Rows from block 4 of a small image classifier, named by matrix and row number. Rows with one number belong to one neuron. Each number is 128 + 32 x the weight over its row's rms, rounded and kept within 0 to 255. All counts start at 0. Numbers have three digits each.
After each neuron's rows are labels from the 100 images, of 14976, where the neuron reaches its highest value: "top examples" is what is common among them; "patch colour" is the nearest of a few named colours to the mean colour under the peak. Only what is clearly more common there than usual is listed. The data: capsule endoscopy frames (Kvasir-Capsule).
# fc1: MLP up (model.blocks.4.mlp.fc1.weight, 1024x256), inputs 172-255
# fc2: MLP down (model.blocks.4.mlp.fc2.weight, 256x1024, transposed), outputs 172-255

fc1.89:164144123146106134162170080144103138205135151195143134142183124092149154159129138154127107078138115130082185118098103142110095183155150144117112094103186116089169107138138189083144125101127128086154141132027070143131146132109129145108129125125113091097
fc2.89:141106134135174125128167167106187143073156134039108156111141082168121129106162157147179140078117084106125111107110133137119160073179141151141138190113115171131127102149082102130136124129179155101140137151161115106096133141094106086115134129177133196114
top examples: finding: ileocecal valve
patch colour: orange

fc1.260:134148129050129093133132105096124145144181147104093182114153133121166133054064111155104168163081123146155082116149142141144189107150161110118123102098156094132123120100086138152170101133107141129127172177156152130206082106185095078069132108105146118086
fc2.260:146127144099108166133105161111130144100120140132092120176070116124195111179150211067128160131117149181143135089139114084135139114167105171097151184120161125118097140130121091191108166149128124134095120136090143060127115201099153111141128140121166138137
top examples: finding: reduced mucosal view
patch colour: orange

fc1.585:106128171109126166164137129165131105098065151123135120170096147114110131151128144121167125141109132180182138155084153202135153137157086120082207085075164043152168097130162122170113138194177150097153063200151158115182092126164152106151130115138155146105
fc2.585:136125161121188141106130078077123139127234159091123168112108089139151121125131105125143116124198149183083146170080139114084075145176104169136103142155110112133085096136149074107058084109082145088090189093161065124094192091140103150110099131192086108108
top examples: finding: ileocecal valve
patch colour: orange

fc1.501:108158157208112107122179130146140138154130130145124135146131053170136146114128109168125149086101142155129064166140196128106084070164098136124120102177165120132146103124119134146122144134108178115096102128070176121105129132122178139082146151206160162069
fc2.501:170142104161127183138127147107103122060132106106118141083168077150068165081145210087107110084167143153071131171169108116102084116118207089147106077088124141164104146127115083157099101108176099117119136158115115121184157140120119090162096087123056103142
top examples: finding: reduced mucosal view
patch colour: orange

fc1.405:127094191120079131155103106158106116181140115090088116068181131049101183141145130084134095124212140102132182064176155145103190163091146140108145160138093144086106143134168147121100127131163113093085077093099132129079115082166142167088137120109097124159
fc2.405:144188102136151163141103143161087102132117102118169050095114150111207114119161103140119169180163159117160102152113120148185100176141161144128151076148172064106133128097136076137138150073143122160170143143140152129100183127091105065162091126161127128115
top examples: finding: reduced mucosal view
patch colour: orange

fc1.334:154091192120173207099180114079076201139069119114135105120163072179141137093104177116120173108133167105183145103145181108126129094169119106114145056197142123143123149109120163144136089129128177137127184184124122135184115145171107097152115142150159154111
fc2.334:082130156126155113157125116114151145106097144121133100111209128101094078141130181111101098116121069109137083123135116149170099164126127088145199145102146150099127113128033195081157182106110112107069162163097124133165101184142079092168146166084096150119
top examples: finding: reduced mucosal view
patch colour: orange

fc1.753:148159199155100116113167170099185084118163150127095098136148137169152173171132151183040124085236116071141100115128104118111126164148129118114173135141105169107106175122111098142093122064146155112077140141123093150090128149151085094106179098026189058105
fc2.753:131080098110169117168121098126089138179155153130135133173124153154110107121139129113178078075129109124135150121124159179073116096119130110139155175157123140115196126206144116100140112201112091123201112103103103140189192162132184134113139139147150111133
top examples: finding: pylorus
patch colour: grey

fc1.117:152145172115138159142111147142137167109090137096094096099128150024173126086196116103077162142163171134102103047132152080096176151079144116170108110161171141096147099149106127133146169112111092136135160152130122090083112144092095143136161165123151164132
fc2.117:057142072131081130105161111145108051128177185147106060139136118176136138080096111116140073158145159107143093144121133160117147135117142163071107071089087131099168150072123110165152108111157109128072152164126177140150093117138164128115109130115111103110
top examples: finding: reduced mucosal view
patch colour: orange

fc1.551:128148107139082161161121084147115081161128146144128142142147083145113141161172068129132157155107116140159138091152120146125164159160152096074133082083184150126100041160090149150155124156115182132126142173163072126072137149078075101126077109145161102152
fc2.551:085039175100127123127117152147130097093117137099101113154131143103070145115181123132117140111154107158071126144188178070114192118157131100172055153129152054168189155128123130087123159089166094130082090114167136099100082120078088148100112082103117126132
top examples: finding: angiectasia
patch colour: orange

fc1.215:146083126129160124109173138127144137135162113132085112181131157118074187168123154099088140148134155085102129120156110176134149168099120101169092107184131081088069183098127117088105150078109164144113139065106149182177188144093150123126184161161164150132
fc2.215:104156145158162128136125117110148133117104116106146161100080098124121148155143131129162162131172094131153158106131113167064191115134186077132165183113123139186116104124162142141111113119128134127119081108172170127192114124072129137082096177156124136090
top examples: finding: pylorus
patch colour: grey

fc1.717:114100111114133092142132098143192156138105132134088094148132123159160107126147218114153073117165212116152095098103139152140159183064179152097165103088142122113126174144091094116094090135118121140137159139146133108069102129085128146154121097077193146139
fc2.717:164105126097152138176129168092091086139171091114191123070146158141123151091114193037104150188091131131119191092133157144152157154173152099187043130189189095098173136098100068148139165148142124125162105134132100110123124089131115123089070071167096104164
top examples: finding: angiectasia
patch colour: orange

fc1.246:104126144077154129172097108137105092079140105152092119182066065076103174139101085113145091106169123129102058043103159084118104175173158106132213171190161133110070165044092145120142104087070087140166157099117118124151178103088126195156122084073191141143
fc2.246:153096116204149088147087060089133070115151167089143146085143140112124130114152145099149116118103068063130196152110144137143169146112165129090060183140100177138097132155081139079137146163156149133143169140094137159096106144090156132093143157177150203142
top examples: finding: pylorus
patch colour: grey