{
  "activation": "quick_gelu",
  "parallel_block": false,
  "patch_size": [2, 2],
  "mixing": "cutmix",
  "max_precond_dim": 1024,
  "weight_decay": 0.4,
  "adamw_weight_decay_other_params": 0.05
}
Rows from block 2 of a small image classifier, named by matrix and row number. Rows with one number belong to one neuron. Each number is 128 + 24 x the weight over its row's rms, rounded and kept within 0 to 255. All counts start at 0. Numbers have three digits each.
Before each neuron's rows are labels from the 100 images, of 14976, where the neuron reaches its highest value: "strongest on" is what is common among them. Only what is clearly more common there than usual is listed. The data: capsule endoscopy frames (Kvasir-Capsule). In brackets: how many of the 100.
# fc1: MLP up (model.blocks.2.mlp.fc1.weight, 512x128), inputs 0-127
# fc2: MLP down (model.blocks.2.mlp.fc2.weight, 128x512, transposed), outputs 0-127

strongest on: finding: ileocecal valve (37)
fc1.340:109158122103141117104111165145105112105097128133106135086140148139087117121171113133132122101123144159122139123140170157088136141120158152129110119136132148117175154146091142133154107154181121155166164178101114155110192106158120107160102169152140132153122108098102102125110155142085171114086165139135121128103149105153128134117125144122117152088136132171119163117154141105109134119159
fc2.340:126128171133164117123137109094134118123086075136108121127116116144120132104108148161126118153153087090184136121070123113176114125110143134130162123137120109172091073115104120114130129143080076156122139091125169131130078168139134130138073107166154143117120120139159127106156113154137136139179156105126140095137117149145120125127103108152147125147106111113101093136122114120158122148097

strongest on: finding: ileocecal valve (34)
fc1.148:128148164126121135155116153098146156095105097144126088169120150109144132123126154151136102080143136152135098126166105122160110150141119108125105160073118123118121128142121151140113122148123157117064106135162135165144159127127170158105146137140160108084118147143123103140106121172101119164117129126148141116127122125156124126175116133182138111142122145152178179096177135192141139138134
fc2.148:146103133146133132113143106165073144110089134164144154122133112158101157168115136152128137136143088123110155157098133166142152180096125138121133109098180135145087119144148167132124153158101106138142080100072117155112158125114079081148170118111128122156086129103122117117156115128135105114116170142157131176141123116149109103107102124128093151151126129122104114134122157103120132110162

strongest on: finding: reduced mucosal view (55)
fc1.379:123098096138142126145113149150105152108155072124137127145107161107096144148166114122140165109146096091141178132127138116152106126141135107135134146080097126156140158097096161114160166132138154130100127126190118144110138075146092169085133102130136103121165154143137153113124127101158165160147128131110126101113121139165108077096166154113169121103137141150147130119134106141159113151117
fc2.379:150143111170130106124149158140153161155111180140128130137122096157140135161083144136159141144128148163112164120107108149119139101133130114099133115176131152155137125142075089128099106158152108106158136126098137135105099148105136128103149140117090137143107125135128070176137168141068107108152142095141114144136179096147148141106090078168112125119131128125154098103116132098128159122121

strongest on: finding: reduced mucosal view (40)
fc1.375:120178106120113114116135150156111127075174101141113146127121144163119115133113130185103171142093102094125119142161109143153165117135157141120138133076114159157155143111109090075125136099144149140128113171169143096111125105158139144079135155128126160109140102113134112123118142115146112114142082078139085149131151111104091102119137131151102106109146111119118129133143089150157176124126
fc2.375:148115127124139116178108101077160133190089143126133120159170152101108126071121146111170119143167157131141101105098160095132111102126127136138146138116143138167108170146124145134127143163146118132098124111119148186123108099127121102168127124129057103162090134140129140127134089113124136147142124122141184112123142125156151158111092085111122143170119098134128106113146125138141117139147

strongest on: finding: ileocecal valve (25)
fc1.59:158159148166108137104146157156101115119139141170103132109158084062122132143145150169109108087114135164129114102161169088129165119137157103147179135096156147105077157162136150135123116132103134137173121163140112111150172138102118117134139136133110105121172128133127117081137146108139175133122136130130130155105086155157097104111126167116116108138159122138124130146098128123116163119143
fc2.59:106145124118123152133127120094137106085165165110145137110121126148134120164144106121143151175152120126108164135134077146135126122159113140143108095124177129100069107160106130086107132155133144121117066106155154162114124135162138120145103143148167158101089145121144090112069148165120115158125119121117117114132131110117094104136106132106088118147098112093161149156160126166114107143162

strongest on: finding: ileocecal valve (29)
fc1.143:129119090159163119145100143171126136107154135103119090146091151111115125141163178111159136104104144127156107140117144145126068127118165081156113168142148168099156114059107136156115082106124153138114139102131089110110152101122115098156107125140114142116108154139160140089115120116139137127124128141123103114162155135152136082131095121159086173108158105115137131106116139161135101130146
fc2.143:082142189120078139124117059097148097165101134119180116113129130155112119163089106093132094139153130149131105150132123093117118119138118162117117095099110127112141096135114153105124150149117116135115093101129129152144108157126157125085139126100118122161116143104134092121088097133159085124128120092123120132069125146114126133118101172137158076151117103135134107116116117144109174152131

strongest on: finding: pylorus (33)
fc1.72:129141134104123127165137067144075157107110118107113131112144166181105138131117146141113134144135136140111092151146066186146177119132126085149130119146100100155133114110095186131132171143093118103144106154102109138154152124123144150112141143133129164073084125122128137117143101136119143185114123137160125153143117149116111123137143152166139096135150107095132163103161134101121144119127
fc2.72:133142136143196142070111175111141141175140121147120117125119099125119100140144119119138102106162107120156138134091169081129147127143138135087133131146151125151100178157108059137157102105136119101078145107154124183128120120110127127139105123125138104139100112137127131089106142181119171072111106159102154101138129134101117123127104125113099140129104148095118130137099141101155115119133

strongest on: finding: ileocecal valve (45)
fc1.173:133151102089147212125128137126167128096136101124098152102146115111118162094132147099138160122121121128161133152122114133132150126120127126101134145151056131184143133130117125134174145115124107124081135107149117131146161112136140104141124166149128145127129124100183098165090117122127157161167108104133135126158135132127163156160102155133081113120162166087104158128165135138110148116128
fc2.173:156136145163112141140175139146119159139113110108123089096121127104158124134140135146172116162133171168124138162138116139130064120164115137123145125150114122163133129167083106124093115121116153104152122147102143129098087069148100114095150124147101111106147089119118174075130133105069128115112114165082142152126144154118143111135130147113131113135118143122118160096131119103153110182122

strongest on: finding: ileocecal valve (26)
fc1.355:094124121135139080107150092123131128108095123149079094102114160122129123125133142161161143090154144124080119106140123110101123081141165056144114107147131142180153162143150157128143144151140108168093126083118123125179143122112152114156131136106095151140093148128136095107135156108127128107132089150108126123100124101169116143117113121100137105133183148124138106131119107162098113103165
fc2.355:154177061124129160139095149089134137095132157117113118132121117165121134125109138135118150125120174119196136145137144128148147156122124179102156107108144111140120111118118102080156074101133133123091112128143105156095120129104118108140123109086128167107136115107124131112121140110147136111112195133162134109097079154108117108146130106131110082115132137172129125122106160160122130181124

strongest on: finding: ileocecal valve (29)
fc1.188:089104109155156123159173145143106106136134106125113085119097119118109113118152085151157130124107130132119152109139089132121089149134115117106152160127137170082138075165143165176143164136150099157161133094177083138145083128101156121138105085119119125123115123113097118110127107131140134124120128119157098111114145127164076094128143111163136139105158131098163133110073122147133137125147
fc2.188:087162148123105112155125145131151134155137146140111167176111115202150094117098177086126110098145157112144157082137118149152096147137111133108144085122116108149124120112109107108118090128124120124143095100128119113088149112108113110094150180091162188149131141089101138125096147126110105123129162117125151118123168127113126140127133158147100114126123099155093123103151101123094145129153

strongest on: finding: ileocecal valve (25)
fc1.230:077088116113131120121125085094110155166113160125144121116164116132139168133156112112128073097105127133110122092128132123170094089144146104090144144161072114113122126104141108151143178131155160108113122127120099148132133161106133114120111152126138174167162094118142119101138079157111090127110135144149159104132160118148182161098106096146118127136158099124146126109099108152119120143135
fc2.230:118097139133128116130170144134083153098106124126099137131108157118151103108138102181158142158107142132173146110121105170113105157132113142178123124076127135145112082131144143108102108114073163125129063117132111105099133146138106145112126118126117148105156142135118159156119157135118116111105097120121113171069118192084113116121180149141102124113094116142114134129115149144131124158117

strongest on: finding: reduced mucosal view (32); finding: ileocecal valve (26)
fc1.264:113124094106159115133173109116109120116124133120104125180121146097152122110137122122126182152097178156171185129130158118134168140108164142128130137146105151160129107127101167133110130123153157122131131118118078142076159077145153119068157117134130096140124134108098146115132105098163107099105139148092098139145121110117143103135069154132110112127098109135093113170105109123136144126119
fc2.264:097088143147097157137073122118159149132106149095162120149161124192091109129128145142142079121129123099124111081136135151082073138118122115143124105104134118131122153121143106116159102165119135147140130118116176160144097168120122117151139136147130167106126143163178130130145140126155106131130134120176155083091120132135135138115128112123129148149188119092101160111104126132112130180142

strongest on: finding: pylorus (28)
fc1.10:134095146156119147122095123134104154137100104115100153088111159074171152120153142068147173151109155134166145142112117134111143161135147126141132112117113106159139153119082141113114137104086171146093133158115120140086149138154107122136170107157145116142123159113149136101120138148087119104139129121129168173103101139073157125129128126121104127112148131081143149192136128143134161129122
fc2.10:117156143110087107150156129120144141120136149110106141157181069165120106120129135127131076105146100148103130131141131138099118111104120140147117109137126162121136109157151152085114131125133083057115102111159151112132084122168140166156096134156129095115129091161127141127161119106176133161131131143139142115157131109151142121113102169196120117146132112121125131078161119105094152118139

strongest on: finding: ileocecal valve (25)
fc1.265:133173132123103120108153142169098141156056104128186143129133135138124155128105129124152136142118133141156127084125103120171154093117140115164165155101086140121114133111107135111163127124140122135100121112105110141101162151121099146132137113164133125152127118139122103142143136138152114107112135097164121185180072117127111097140090130120121142100142086078155130124151094129118111139066
fc2.265:138122151124125149126082104108111128106159135139079129107136146147121128145126127137142129161159122120130102124122157101101129153150132126143089101161133107140113118117118086107169088114144143081131136157153127155176120073159169179097136158106118119119138139108145090141122154132163158139115124164087126072120105147120126141125154160103115168174100160153124125137199164113123135125137

strongest on: finding: pylorus (33)
fc1.185:135107110094131167123165130131123131124136161137138122136114122123147176155116151183119168138133129108105132115140167167087150124119157116129121109103142151137112130134134114125117107122133130076110132114136114123148145125139094129121114142132156099158098122136095097138121098091131104171166125107113190094139128171142145133124181160084128148112147148118141108130091138188189105161072
fc2.185:114108148115120103122144125129125153140156091116132109134156138120101131099086156140164117133095119107149144098178151130127161123137098073135106149109094121117179128112151146137143140112088126202105119159161120114123122089085159114121172152147115145123126091147134184105152148153166114098131139168156107129098123114133145135124107120127085108128105097128116177144159113099109167133123

strongest on: finding: ileocecal valve (28)
fc1.467:144088158121142161160151138119126122171113118098149144124116117183122149134138080103099149061115104133162123115140115144139118103137155167129165106143130131133083107109064126116132113133165113099163139140153129149136126108105167087141119136143124128121105106126125085073132114134120176119132129140133159107117161120171125151185140131147090167121123110123150129083090128124132153149146
fc2.467:113134129109142111148147083129143132115109159095109131189135126090146074116133115112161130116155151065119157107136136138141144153104083110135121149093136117138112127114140154167131114137116105134126135107140151121122149121153128123156168122095122111171124116206121171187090156115127108156118150082175134112129151136121112127122142129096149087117109101133105099128122102157132110090157

strongest on: finding: ileocecal valve (30)
fc1.67:119121087143112097139076141125116137112172112134131125113124144133071098133150127098148130087141098118149118106113130119110120143122110143136175126127162155158144162148146124157070116209115133104117115126115114152143125141143110117137125151122106152141122121110130085133165129124133090124079144091111126183127161172150119096125168082157128127150140154073124144110116104143120132126175
fc2.67:106144150162082109116144134136154091117084151148120104124092147131122114171154145126119108157158121106091117114144176142130127120143125121082140091163170143124119157107152090135137080092155137112128106165108089114111114124066138125143138125147143115111126114132127158122122172115092161149155079160121127116111089124107151169086098135105147106118120109181119096157136132132103140151131

strongest on: finding: ileocecal valve (26)
fc1.62:135151077112153124135142138095102122145160103160107084129094146114135168128135107146137144116151136139160103171126155123116154134083122182109087086139130146105116178115135123158132122126114127124134145096104134128138131121140066102149129142100144141135113084100106148130132193092154128072158130137111099148093139160129119134102139109194128120096127122107162112144113136101111150124117
fc2.62:101142141133113098127120080124139131092065182119115141134138109132105108124119129112147102117108150141104107116130106187132104111157145105141148139104127115148136107125105109089127115158128086131109097130129131102143144150130155147113145128178123122109166133145158113099167094121100162169091117145157132093148097164140117132152105139066145148166128137177130121108076135168146132113166

strongest on: finding: ileocecal valve (28)
fc1.317:106174158076145093148097155152147150133125111125148130125122073109095122159113151082172165111161098135134142107133145173141160140168158141120136113142141147126112108082129126133093090133130107138137128167128118162112122131145099108137186113110151147124164138164175146118158118123107151113103142125128143168144180145124135121124096116121142142129116118068150143137080098137132150139114
fc2.317:130130100135087143129151154117112128139115113134126125085130167140155172153165129161099118103104125119074121136147128134123161074111102111106096139078096139088126122148130086143170104086134096112121168148098131094152162105171161129106112135143104092134111119088119106134120123142143109114133095135161100128162123128128160140140186162136169113117111102165108080106135140121120136135125

strongest on: finding: ileocecal valve (52)
fc1.246:099180130124132118154166111137172141095127081090116156125122129122128107102126146120133135109139141124103121096155140140122136092118126134117125134152157135148130107105133060101088089114136146136127120135115137132132124078114146160105100118123147108198146173170172124142152145202139123146131160110154101129124115136107159104189138146117134155152123120133138142118131185164105118128130
fc2.246:160093116137126143131132107143087147121120155129119107149134136114092124104145109148095127126124105108158101209089128105077140131163137155118104094114104141125114134124102147165094113149144121125105146141147126134127140169109135124112136114144109189124129135127112164130075123070142112100129127118080170142109121121136092115099124113169115118134126114099122093144151051087117121114149

strongest on: finding: pylorus (27)
fc1.305:125114152105129123162135079106144096127116105144148148138143128134149153157131125164120148114146111158124162122112161127132123138141144117140149116131146127140151136135115046084169141087096111143084188165155116163126119088128155170147131118099113104128127121162141127097100096113144145105132138173124124095136131075109129101145121092165143143103132140156124172114148084146175110144135
fc2.305:146146130152087113075123119089099127129122132126134096148156128101103115105149131097146147136159135114182126156129124128131080138104128103121104091124147103150108131115149146139143120129193130135161065156153106143147188165117088090113191149139132145148142126091095104185142123140165104119150116126138081129105139140171134143127136128135129130129170132135107154144113128157143143118121

strongest on: finding: pylorus (42)
fc1.285:100129147088129134122181142142103137122134130145086132099137099118149160133101143156132124166128168153145115110166125143101091159114105070191144122139136126124093124116102149123105139140149114137113142132162157167125153212135106106104122163130119186138104100098155134112112107127123140129077103127139099158147131137146128150147158122137140155100165118103143110115091147149103127101136
fc2.285:123144126148128126144105154104115119114122119166173127149109069118116071143097116100121113137110127148135141096136140147109102092162166100173165135145098163172123127090147117134121139119139134163086105134113070135106093138138132134145134153115097129147137150157093094134154137153117102142150166127098178113118115139124123161096140103134119113189146102129169108165124112094162125138132

strongest on: finding: ileocecal valve (26)
fc1.46:128107138141084119137098143163137140064121130124134133098128100123149160093103125132133068136108131154144087130114149088121133146113141146091132091145113107158123112161125129134140136155130116136115140106125144143120072112117160118098145127174108155126122110090167142150081115109150131095084104104122127137126079158155091157156124171139104152127113161138162069146178135126124148120146
fc2.46:146190130115144149096152131140120105108127093123119105112101144119083100100106146133143142110104142142157145106148146153121120136117150136116103141135079113112130135154102147101132120065128129144107151108122090125140115095134110103076095150125154116116103134146164130099118131124051132143148112146112141129102147126109160132101097129173122086113123134121114180069093111131183143164147

strongest on: finding: reduced mucosal view (25)
fc1.370:142126125128151091142124122113087123144148136138155114152137090134142138149123130155129136151169126177138175111148147104094125136141147103180115098120154179132137111113140111128144123152139118174141058097112159126123142144129112137099128107159156155105126124064133128153103145136161096115139114118133096156086135109097127123104139119117131141124106145157165098159187144079151143071123
fc2.370:110086133124081122137136146118127150149109125160132133089149134167111129121123159122135126118100103164107117139116155204153105122159166106111147167096139119150102135093131143176112140086087115107134169147140133159156119115128123120134141156082130128134126118180142118154144120122148138163113155160193092115099138124147138114143151133160114136099149152128117111118077141184093134128131

strongest on: finding: ileocecal valve (41)
fc1.386:129149131150153142150121140138121120140101122104145094112155125169123138121132100127122117155154134132084087147178128119087112090102117147089101133099133100136137118124136165125098101145112127154178150122153087170139127123134133140132139155201104103170132141168135136109123131138150130129137137110133092144139120142111129178126102153174141165145161137118200146088194120134131147138128
fc2.386:148085097063109135091165109128125124136111125137133137112112131164127058081136158091107117100113123153147121174127101129132112154116117088123098144130113088113123111147117107142157124113134180132075124175105152171130132125155124102126101117139125135157125109127128165129140114130064135123148137116127171128109135125134089116136105114081107118134117066107104107149165143137157127121122

strongest on: finding: pylorus (26)
fc1.194:104116179129106132157170105146149098124106142105142150178145126162151138119155138140140145102097126142134101125094109152144114137142114124143141139129139111163168148095112109106155127111192128156126166147152136174084148131165192114092122147125122147135107156135150111116141102142112211127107134100159153104129108098125142112125099117122089114098172075118116131128123130142137124142120
fc2.194:155102111106099157094115107120161171137133116104117118165120151095088144145127135092179151166154118150137142129135157104114148114133120126143096116119134137117058119132136095075133106117088136084118119124147156139187142098129107137169145094110122117125095119144154163149132150083111122151148095168127141134153144119105170131082111178124144145094113141134152127134143124131174113115125

strongest on: finding: reduced mucosal view (41)
fc1.44:114128115148095104163148164111086190122119138113156131128153092142129161103115085157145130108160141159111090150129144146119125134131116096099145159099108161113143149123174117141163137147159127143098138129153123130145123142154119094156106120129156177135084178112126086146106116119114143125147110087117138140114114144133133083141113114122068159174153121153140155119185129154144101128102
fc2.44:158081124121138101138133127145121098120123176148133125092113140151119142118134140142108124144100153121071116091167093162177165125152085158139124154111148101136118109143153155146097121109087139132113098136062157146124164157114134164104127116088126126141136115129102165127112125112120162121138129140105089137112126099122129147131140166124151113135154199156087140157130123157143164151086

strongest on: finding: reduced mucosal view (34)
fc1.0:089118138124141134160116121106167127107129159093129162110131159142123113147121143130157174171172101151135141157112100126135120096100138133121156105092147146190112111167144184134124079189130103144116092081115138129176114116146117154128130152114087116184121130105133139102121145139134166120128130144097122109109131141136143113124122152120090112105112110152087121158113163121121157130085
fc2.0:143160122135131116091148145144134111124099096182098080186103126130123152127098083151116094109093114143117131110188162110115157142169147122131118148158129129088139124156122076145113141103127133118142162142088147139132139152091147092126108129090131142133134150126156106133129078158112155155110115141154117125133107162139125136142129067101128120088105130136148109122184105115127123149167

strongest on: finding: ileocecal valve (30)
fc1.504:152174104096143131105120139161091101133131145116139134173085154148117084097107146133133147106118136094123133110156122159099131106097149128176130176130097151090113122134143110141137091138138136093102112153105109136138125158125156134093163087115076101170118117148148110160139135124119118158128145131122150120109113098133133084140096154111180151141109116169095122135123139190121120152085
fc2.504:089075157087097125153147106128145136107118121111138121112137145122134163164136114127115095153146082123184126129124155138118119134126129128115105100121142121122139162117140153091169166117118133182131182122171122133161100120150143110155112151155149170104134145162158143109157083124138109083130127153123112145145151133119116152107129120143144104171141129079116188133165127096134110183138

strongest on: finding: pylorus (41)
fc1.119:102102107129142119143135147161142102200178106164138139125124178128178099137112097120126108104152135164137161109143107120148087107132126104129113121159122138156127109115102124150088095128106182159096176129116109141122135150077112098155120144097085127139102119153109100085107138120156107079129135101143107099119114139118113115129143099146107121103113127105159145117109101143093091113113
fc2.119:143160087099141135123165069103107126085080173145094156129152120127117123116104154132141127126141140107141109128108152161170125121137127138126154116125144117128110125137173106102112154144108147165134107144110174085155117101128157192151111134142156146157129117134103148122147120086101147146128135190109117125087084123099160139119168129126145103148161099146138142111142129124098077150121

strongest on: finding: ileocecal valve (37)
fc1.448:125117120173137138169109118135168117119102139161123189107123163143085149098128124138104139121141138158124127103119144116143080118121113124150134141108100107141204110162122124131139136099139112142181110108151126110156157132142159143121185124149109111145170149130182119158139153126109078119127145137083148165128093068136126123174105137160128116119137130161125150117137105168128120118114
fc2.448:132175098121101133116159135138146152147137106155142146179111145128122104168133093114092124103137126090170116178153095133134163104127131114139137090112120097100111121118154125117156065158130146168061120147116119131138116139146118101115109131115162132125134123113114139095139113144150099118119137070142146117106142107120118173128148156117106191157105124088140103115137131136182117171138

strongest on: finding: ileocecal valve (44)
fc1.193:129130085085149131147145144107112103142203151097145115125170136144151123151121071112179099161129136138123123123126149118137139097145144096114140092097126094136110109119164157100149102110109088148111133124105073127112139120135065116130137135144120100187117129099116116134136120113111141158126117159106100176129143103116100133103083125125135121118146139132111133082138108138083125094164
fc2.193:111119115140128113109095071148123112157112109132161133104121168137140153144170142106117174110129173110148149138143128125135120130155146158120089114164095097174149152134113150148127162102135138170111109141104127128152129107144148171109107125119146126104124119124125114117191113125183143124112130091134143107113126176134121145164156106127118112117135110094128086146067157142158056115145

strongest on: finding: pylorus (37)
fc1.423:132082147108096164144150124118106097122144107134142135080107168136149127162100133132110152160152130139140118121123170127103139143150140114144112082127145152122094117145155123103129105097122134144128162135221120159163094151140115088137096155131156128085108164152110145123125088156150158128145096097103126101087121117167144161120112121111127148109151160146141146070121133126116097125110
fc2.423:106129111144128140117119153121134151113133161130160156150198080123117123143174162118132145119093126123089186075126161107136151110128077115148161116116125128132125109118165128135169145110160080128129116071119125125136146115121126111121137114082117138137120099144109132081127133124141137109139155115115108138105141164125141105152149133129099133098116125108100144123120136123067196111186

strongest on: finding: ileocecal valve (31)
fc1.117:065132102113116195145107096147134144103113136149119159143186161141133102107082127137116129114113127124124137156151142147133127133166092081111114102105149087123114168128127118121109114137133131160129133139093091131098093095136131137144143138138077096180155147126154129154135110129104132102102121127103152126149129121146146112179096093116096168112174127143143114141151133174129115151166
fc2.117:149144162099124135111158110107076121167118134105150148120153155103108159150141089127140136115128150150146134140144143118126101142065151187118118151136142136127101143139137150176161136160119129116143149124130129107163147123111089133114144113109160177086084115132107147153132130145133120158116106151134089149109132159126103143138189169220131144139131163122133124130128108122159135105134

strongest on: finding: ileocecal valve (57)
fc1.45:120123135126104159099108157141122118127130135096129190139159138115174116126122135143155149146111133135123102138178174135166117126126105163105136143095118158135127168143128113123160129103104107116104118094107139084103107164144167132130119118162131103123083108149164109120110132106181139137108136199121150145139126146136163085131154130143073129129157177138102136148162074131119118101127
fc2.45:099152114133132121157143132130122136114183141167099111114124113114116118146099134124094160164149154127113148118141114126063144156118141080124133120177155111151174093141127144155089136114121169090148132144159115157109141078120118150131106127129101092137165118113114148144129144144115118111140118091122150135076110123110092154163138143134143179164129108133109150139104181165136128181102

strongest on: finding: ileocecal valve (35); finding: foreign body (30)
fc1.511:096125161135114177116121117120112166131117098137132146155122161117111132143104123167066108091161131171121105133135126120112105143126145133163151150092154047101079107124153177120107143122155145134171154136103159136138133137135105138143176094100119124139086148160132090094123117113110145117106144153154124126106137108152114117126085139115131106146123148121135115106139142144108060152133
fc2.511:122119116123130112168106110146157123171137139102094104120157115166143146105118132153083143155132151110118119168120099087119101180113098166139139148119131157151095160097133116105109108096130137075126153107154058139128139174096128136136074126155132093187147102123124137123153121104137139164144129110117143143143127138129104121136159168131143137160154100108146163118137105108165133091129

strongest on: finding: reduced mucosal view (27)
fc1.494:137133108126120131094108082175132134113157118089136145111129136139166146149098147125126108104129164154123110139142126155167087139141129138108133137155132099136127138143108104116136132142115148125172118133120138123148112130140132092136179124105062181142131135136169174086129119108088140121162120068146132123133099118099129193149119106098103105131185117102108145093108139129139167174143
fc2.494:104138122114120121112133115083132135104128151147104115129137117094154137110165190143136128146161161124109145147138125135141180113145072140104102118102119119090115125109134178129110139137132121133093137130135146108133162131113090103102126127068120137128157096118110124137108103114110132154116110143118122127106167114181183069149114171128178124131129092097169158133145165098130151088101

strongest on: finding: ileocecal valve (52)
fc1.449:144120144133141148133109113115171105142183142117091152129137165122123185133078113141141090160115072152134145152139108111065114105118122120133120114168117128130146129120112125143106168143118116164121133129131125140134139138098168135127152172123140133164149102143168143081120124123145140089098108177093120129144093154165145162103120131089141087144166152121120110174126115152124094143156
fc2.449:127119110078134133102116191123139088111120168107095117128115125127147122112113129141100123100111155104115128086110112123197136118120090103071082157124112175118154137137105118113177133081111152142140148169119141124127123107085113098116154121110124115119139126127136125094131148089113093144117135175112127137129095146109148130112142153088120136194145166144109129135121151156149169116140

strongest on: finding: pylorus (39)
fc1.333:127121141121153124115109113163091192126124091092127141174119127153169134162066145110073140110129140103110147099173138088110134133132143142123116141091133116076125141109146127158151133117147125175124124115160110130115142113096107107131151124125135140115187141117121122095118095115163111102138120091128144138129114125177163134128155167171113073129157118154083155115141119153119124116111
fc2.333:126140126128113116124114136135139122121181100115118139089118110083116164154157145144129160134153067125127115132089138137111125147111117109124133090143127119163142148136118166130142108116111136111109163070108157145121128106166125143068115147155130127136099103153164178138104108118113183121147173111089117126129161120089110150092115128110148145115072096111112130106100138141137125181176

strongest on: finding: pylorus (41)
fc1.325:117105118122138120108160129151049176093131142128101122118179142178115123123078147131113118161130153098109112095172140120087125101130106123139119133103118127160107154088106168145096117104107151123128123145090092156083098119146135100081127142125120114102111119149144123110104132123142137127093166091132133150137147131130120111149133160135104105170116160122140182130165153141136097094134
fc2.325:112178124131136163133111123124143129165136103086131145142106142121118119140081124105113130121127119128131079131124131108148178128115162113125145084171099133127097142077110121129137140131120125189085118165152089148139136165152128149121133119125132079153121155095084137137095122187127143152117108112120150112077156131095139126153154161088167148130102117116142072145099127119147117141100

strongest on: finding: ileocecal valve (33)
fc1.460:176161153167122129096110098134122140136101154171107121118154085108128165099135132142122161156133129094092132145180125162138119091157184093135096157105131131128159125146105129149146148118112092153132136092127110134136169145154141139119135111114080185192111147125112077105143098122109120138142149090107128119163094106102133159104124132137085105144119133117105115135119148141125112136148
fc2.460:125118144124171125099157130101125126122155131126127168141106084120122079152085115157090077120094158100115075117099141094129109118137122122124167115128138130146117143151157159080171102114146139147167116121133140161108083132156087165124094106138167097137139121110142127198089162131133130129117135138142119123109112103100123159137074104168153154129133106142122146104142117152137121115120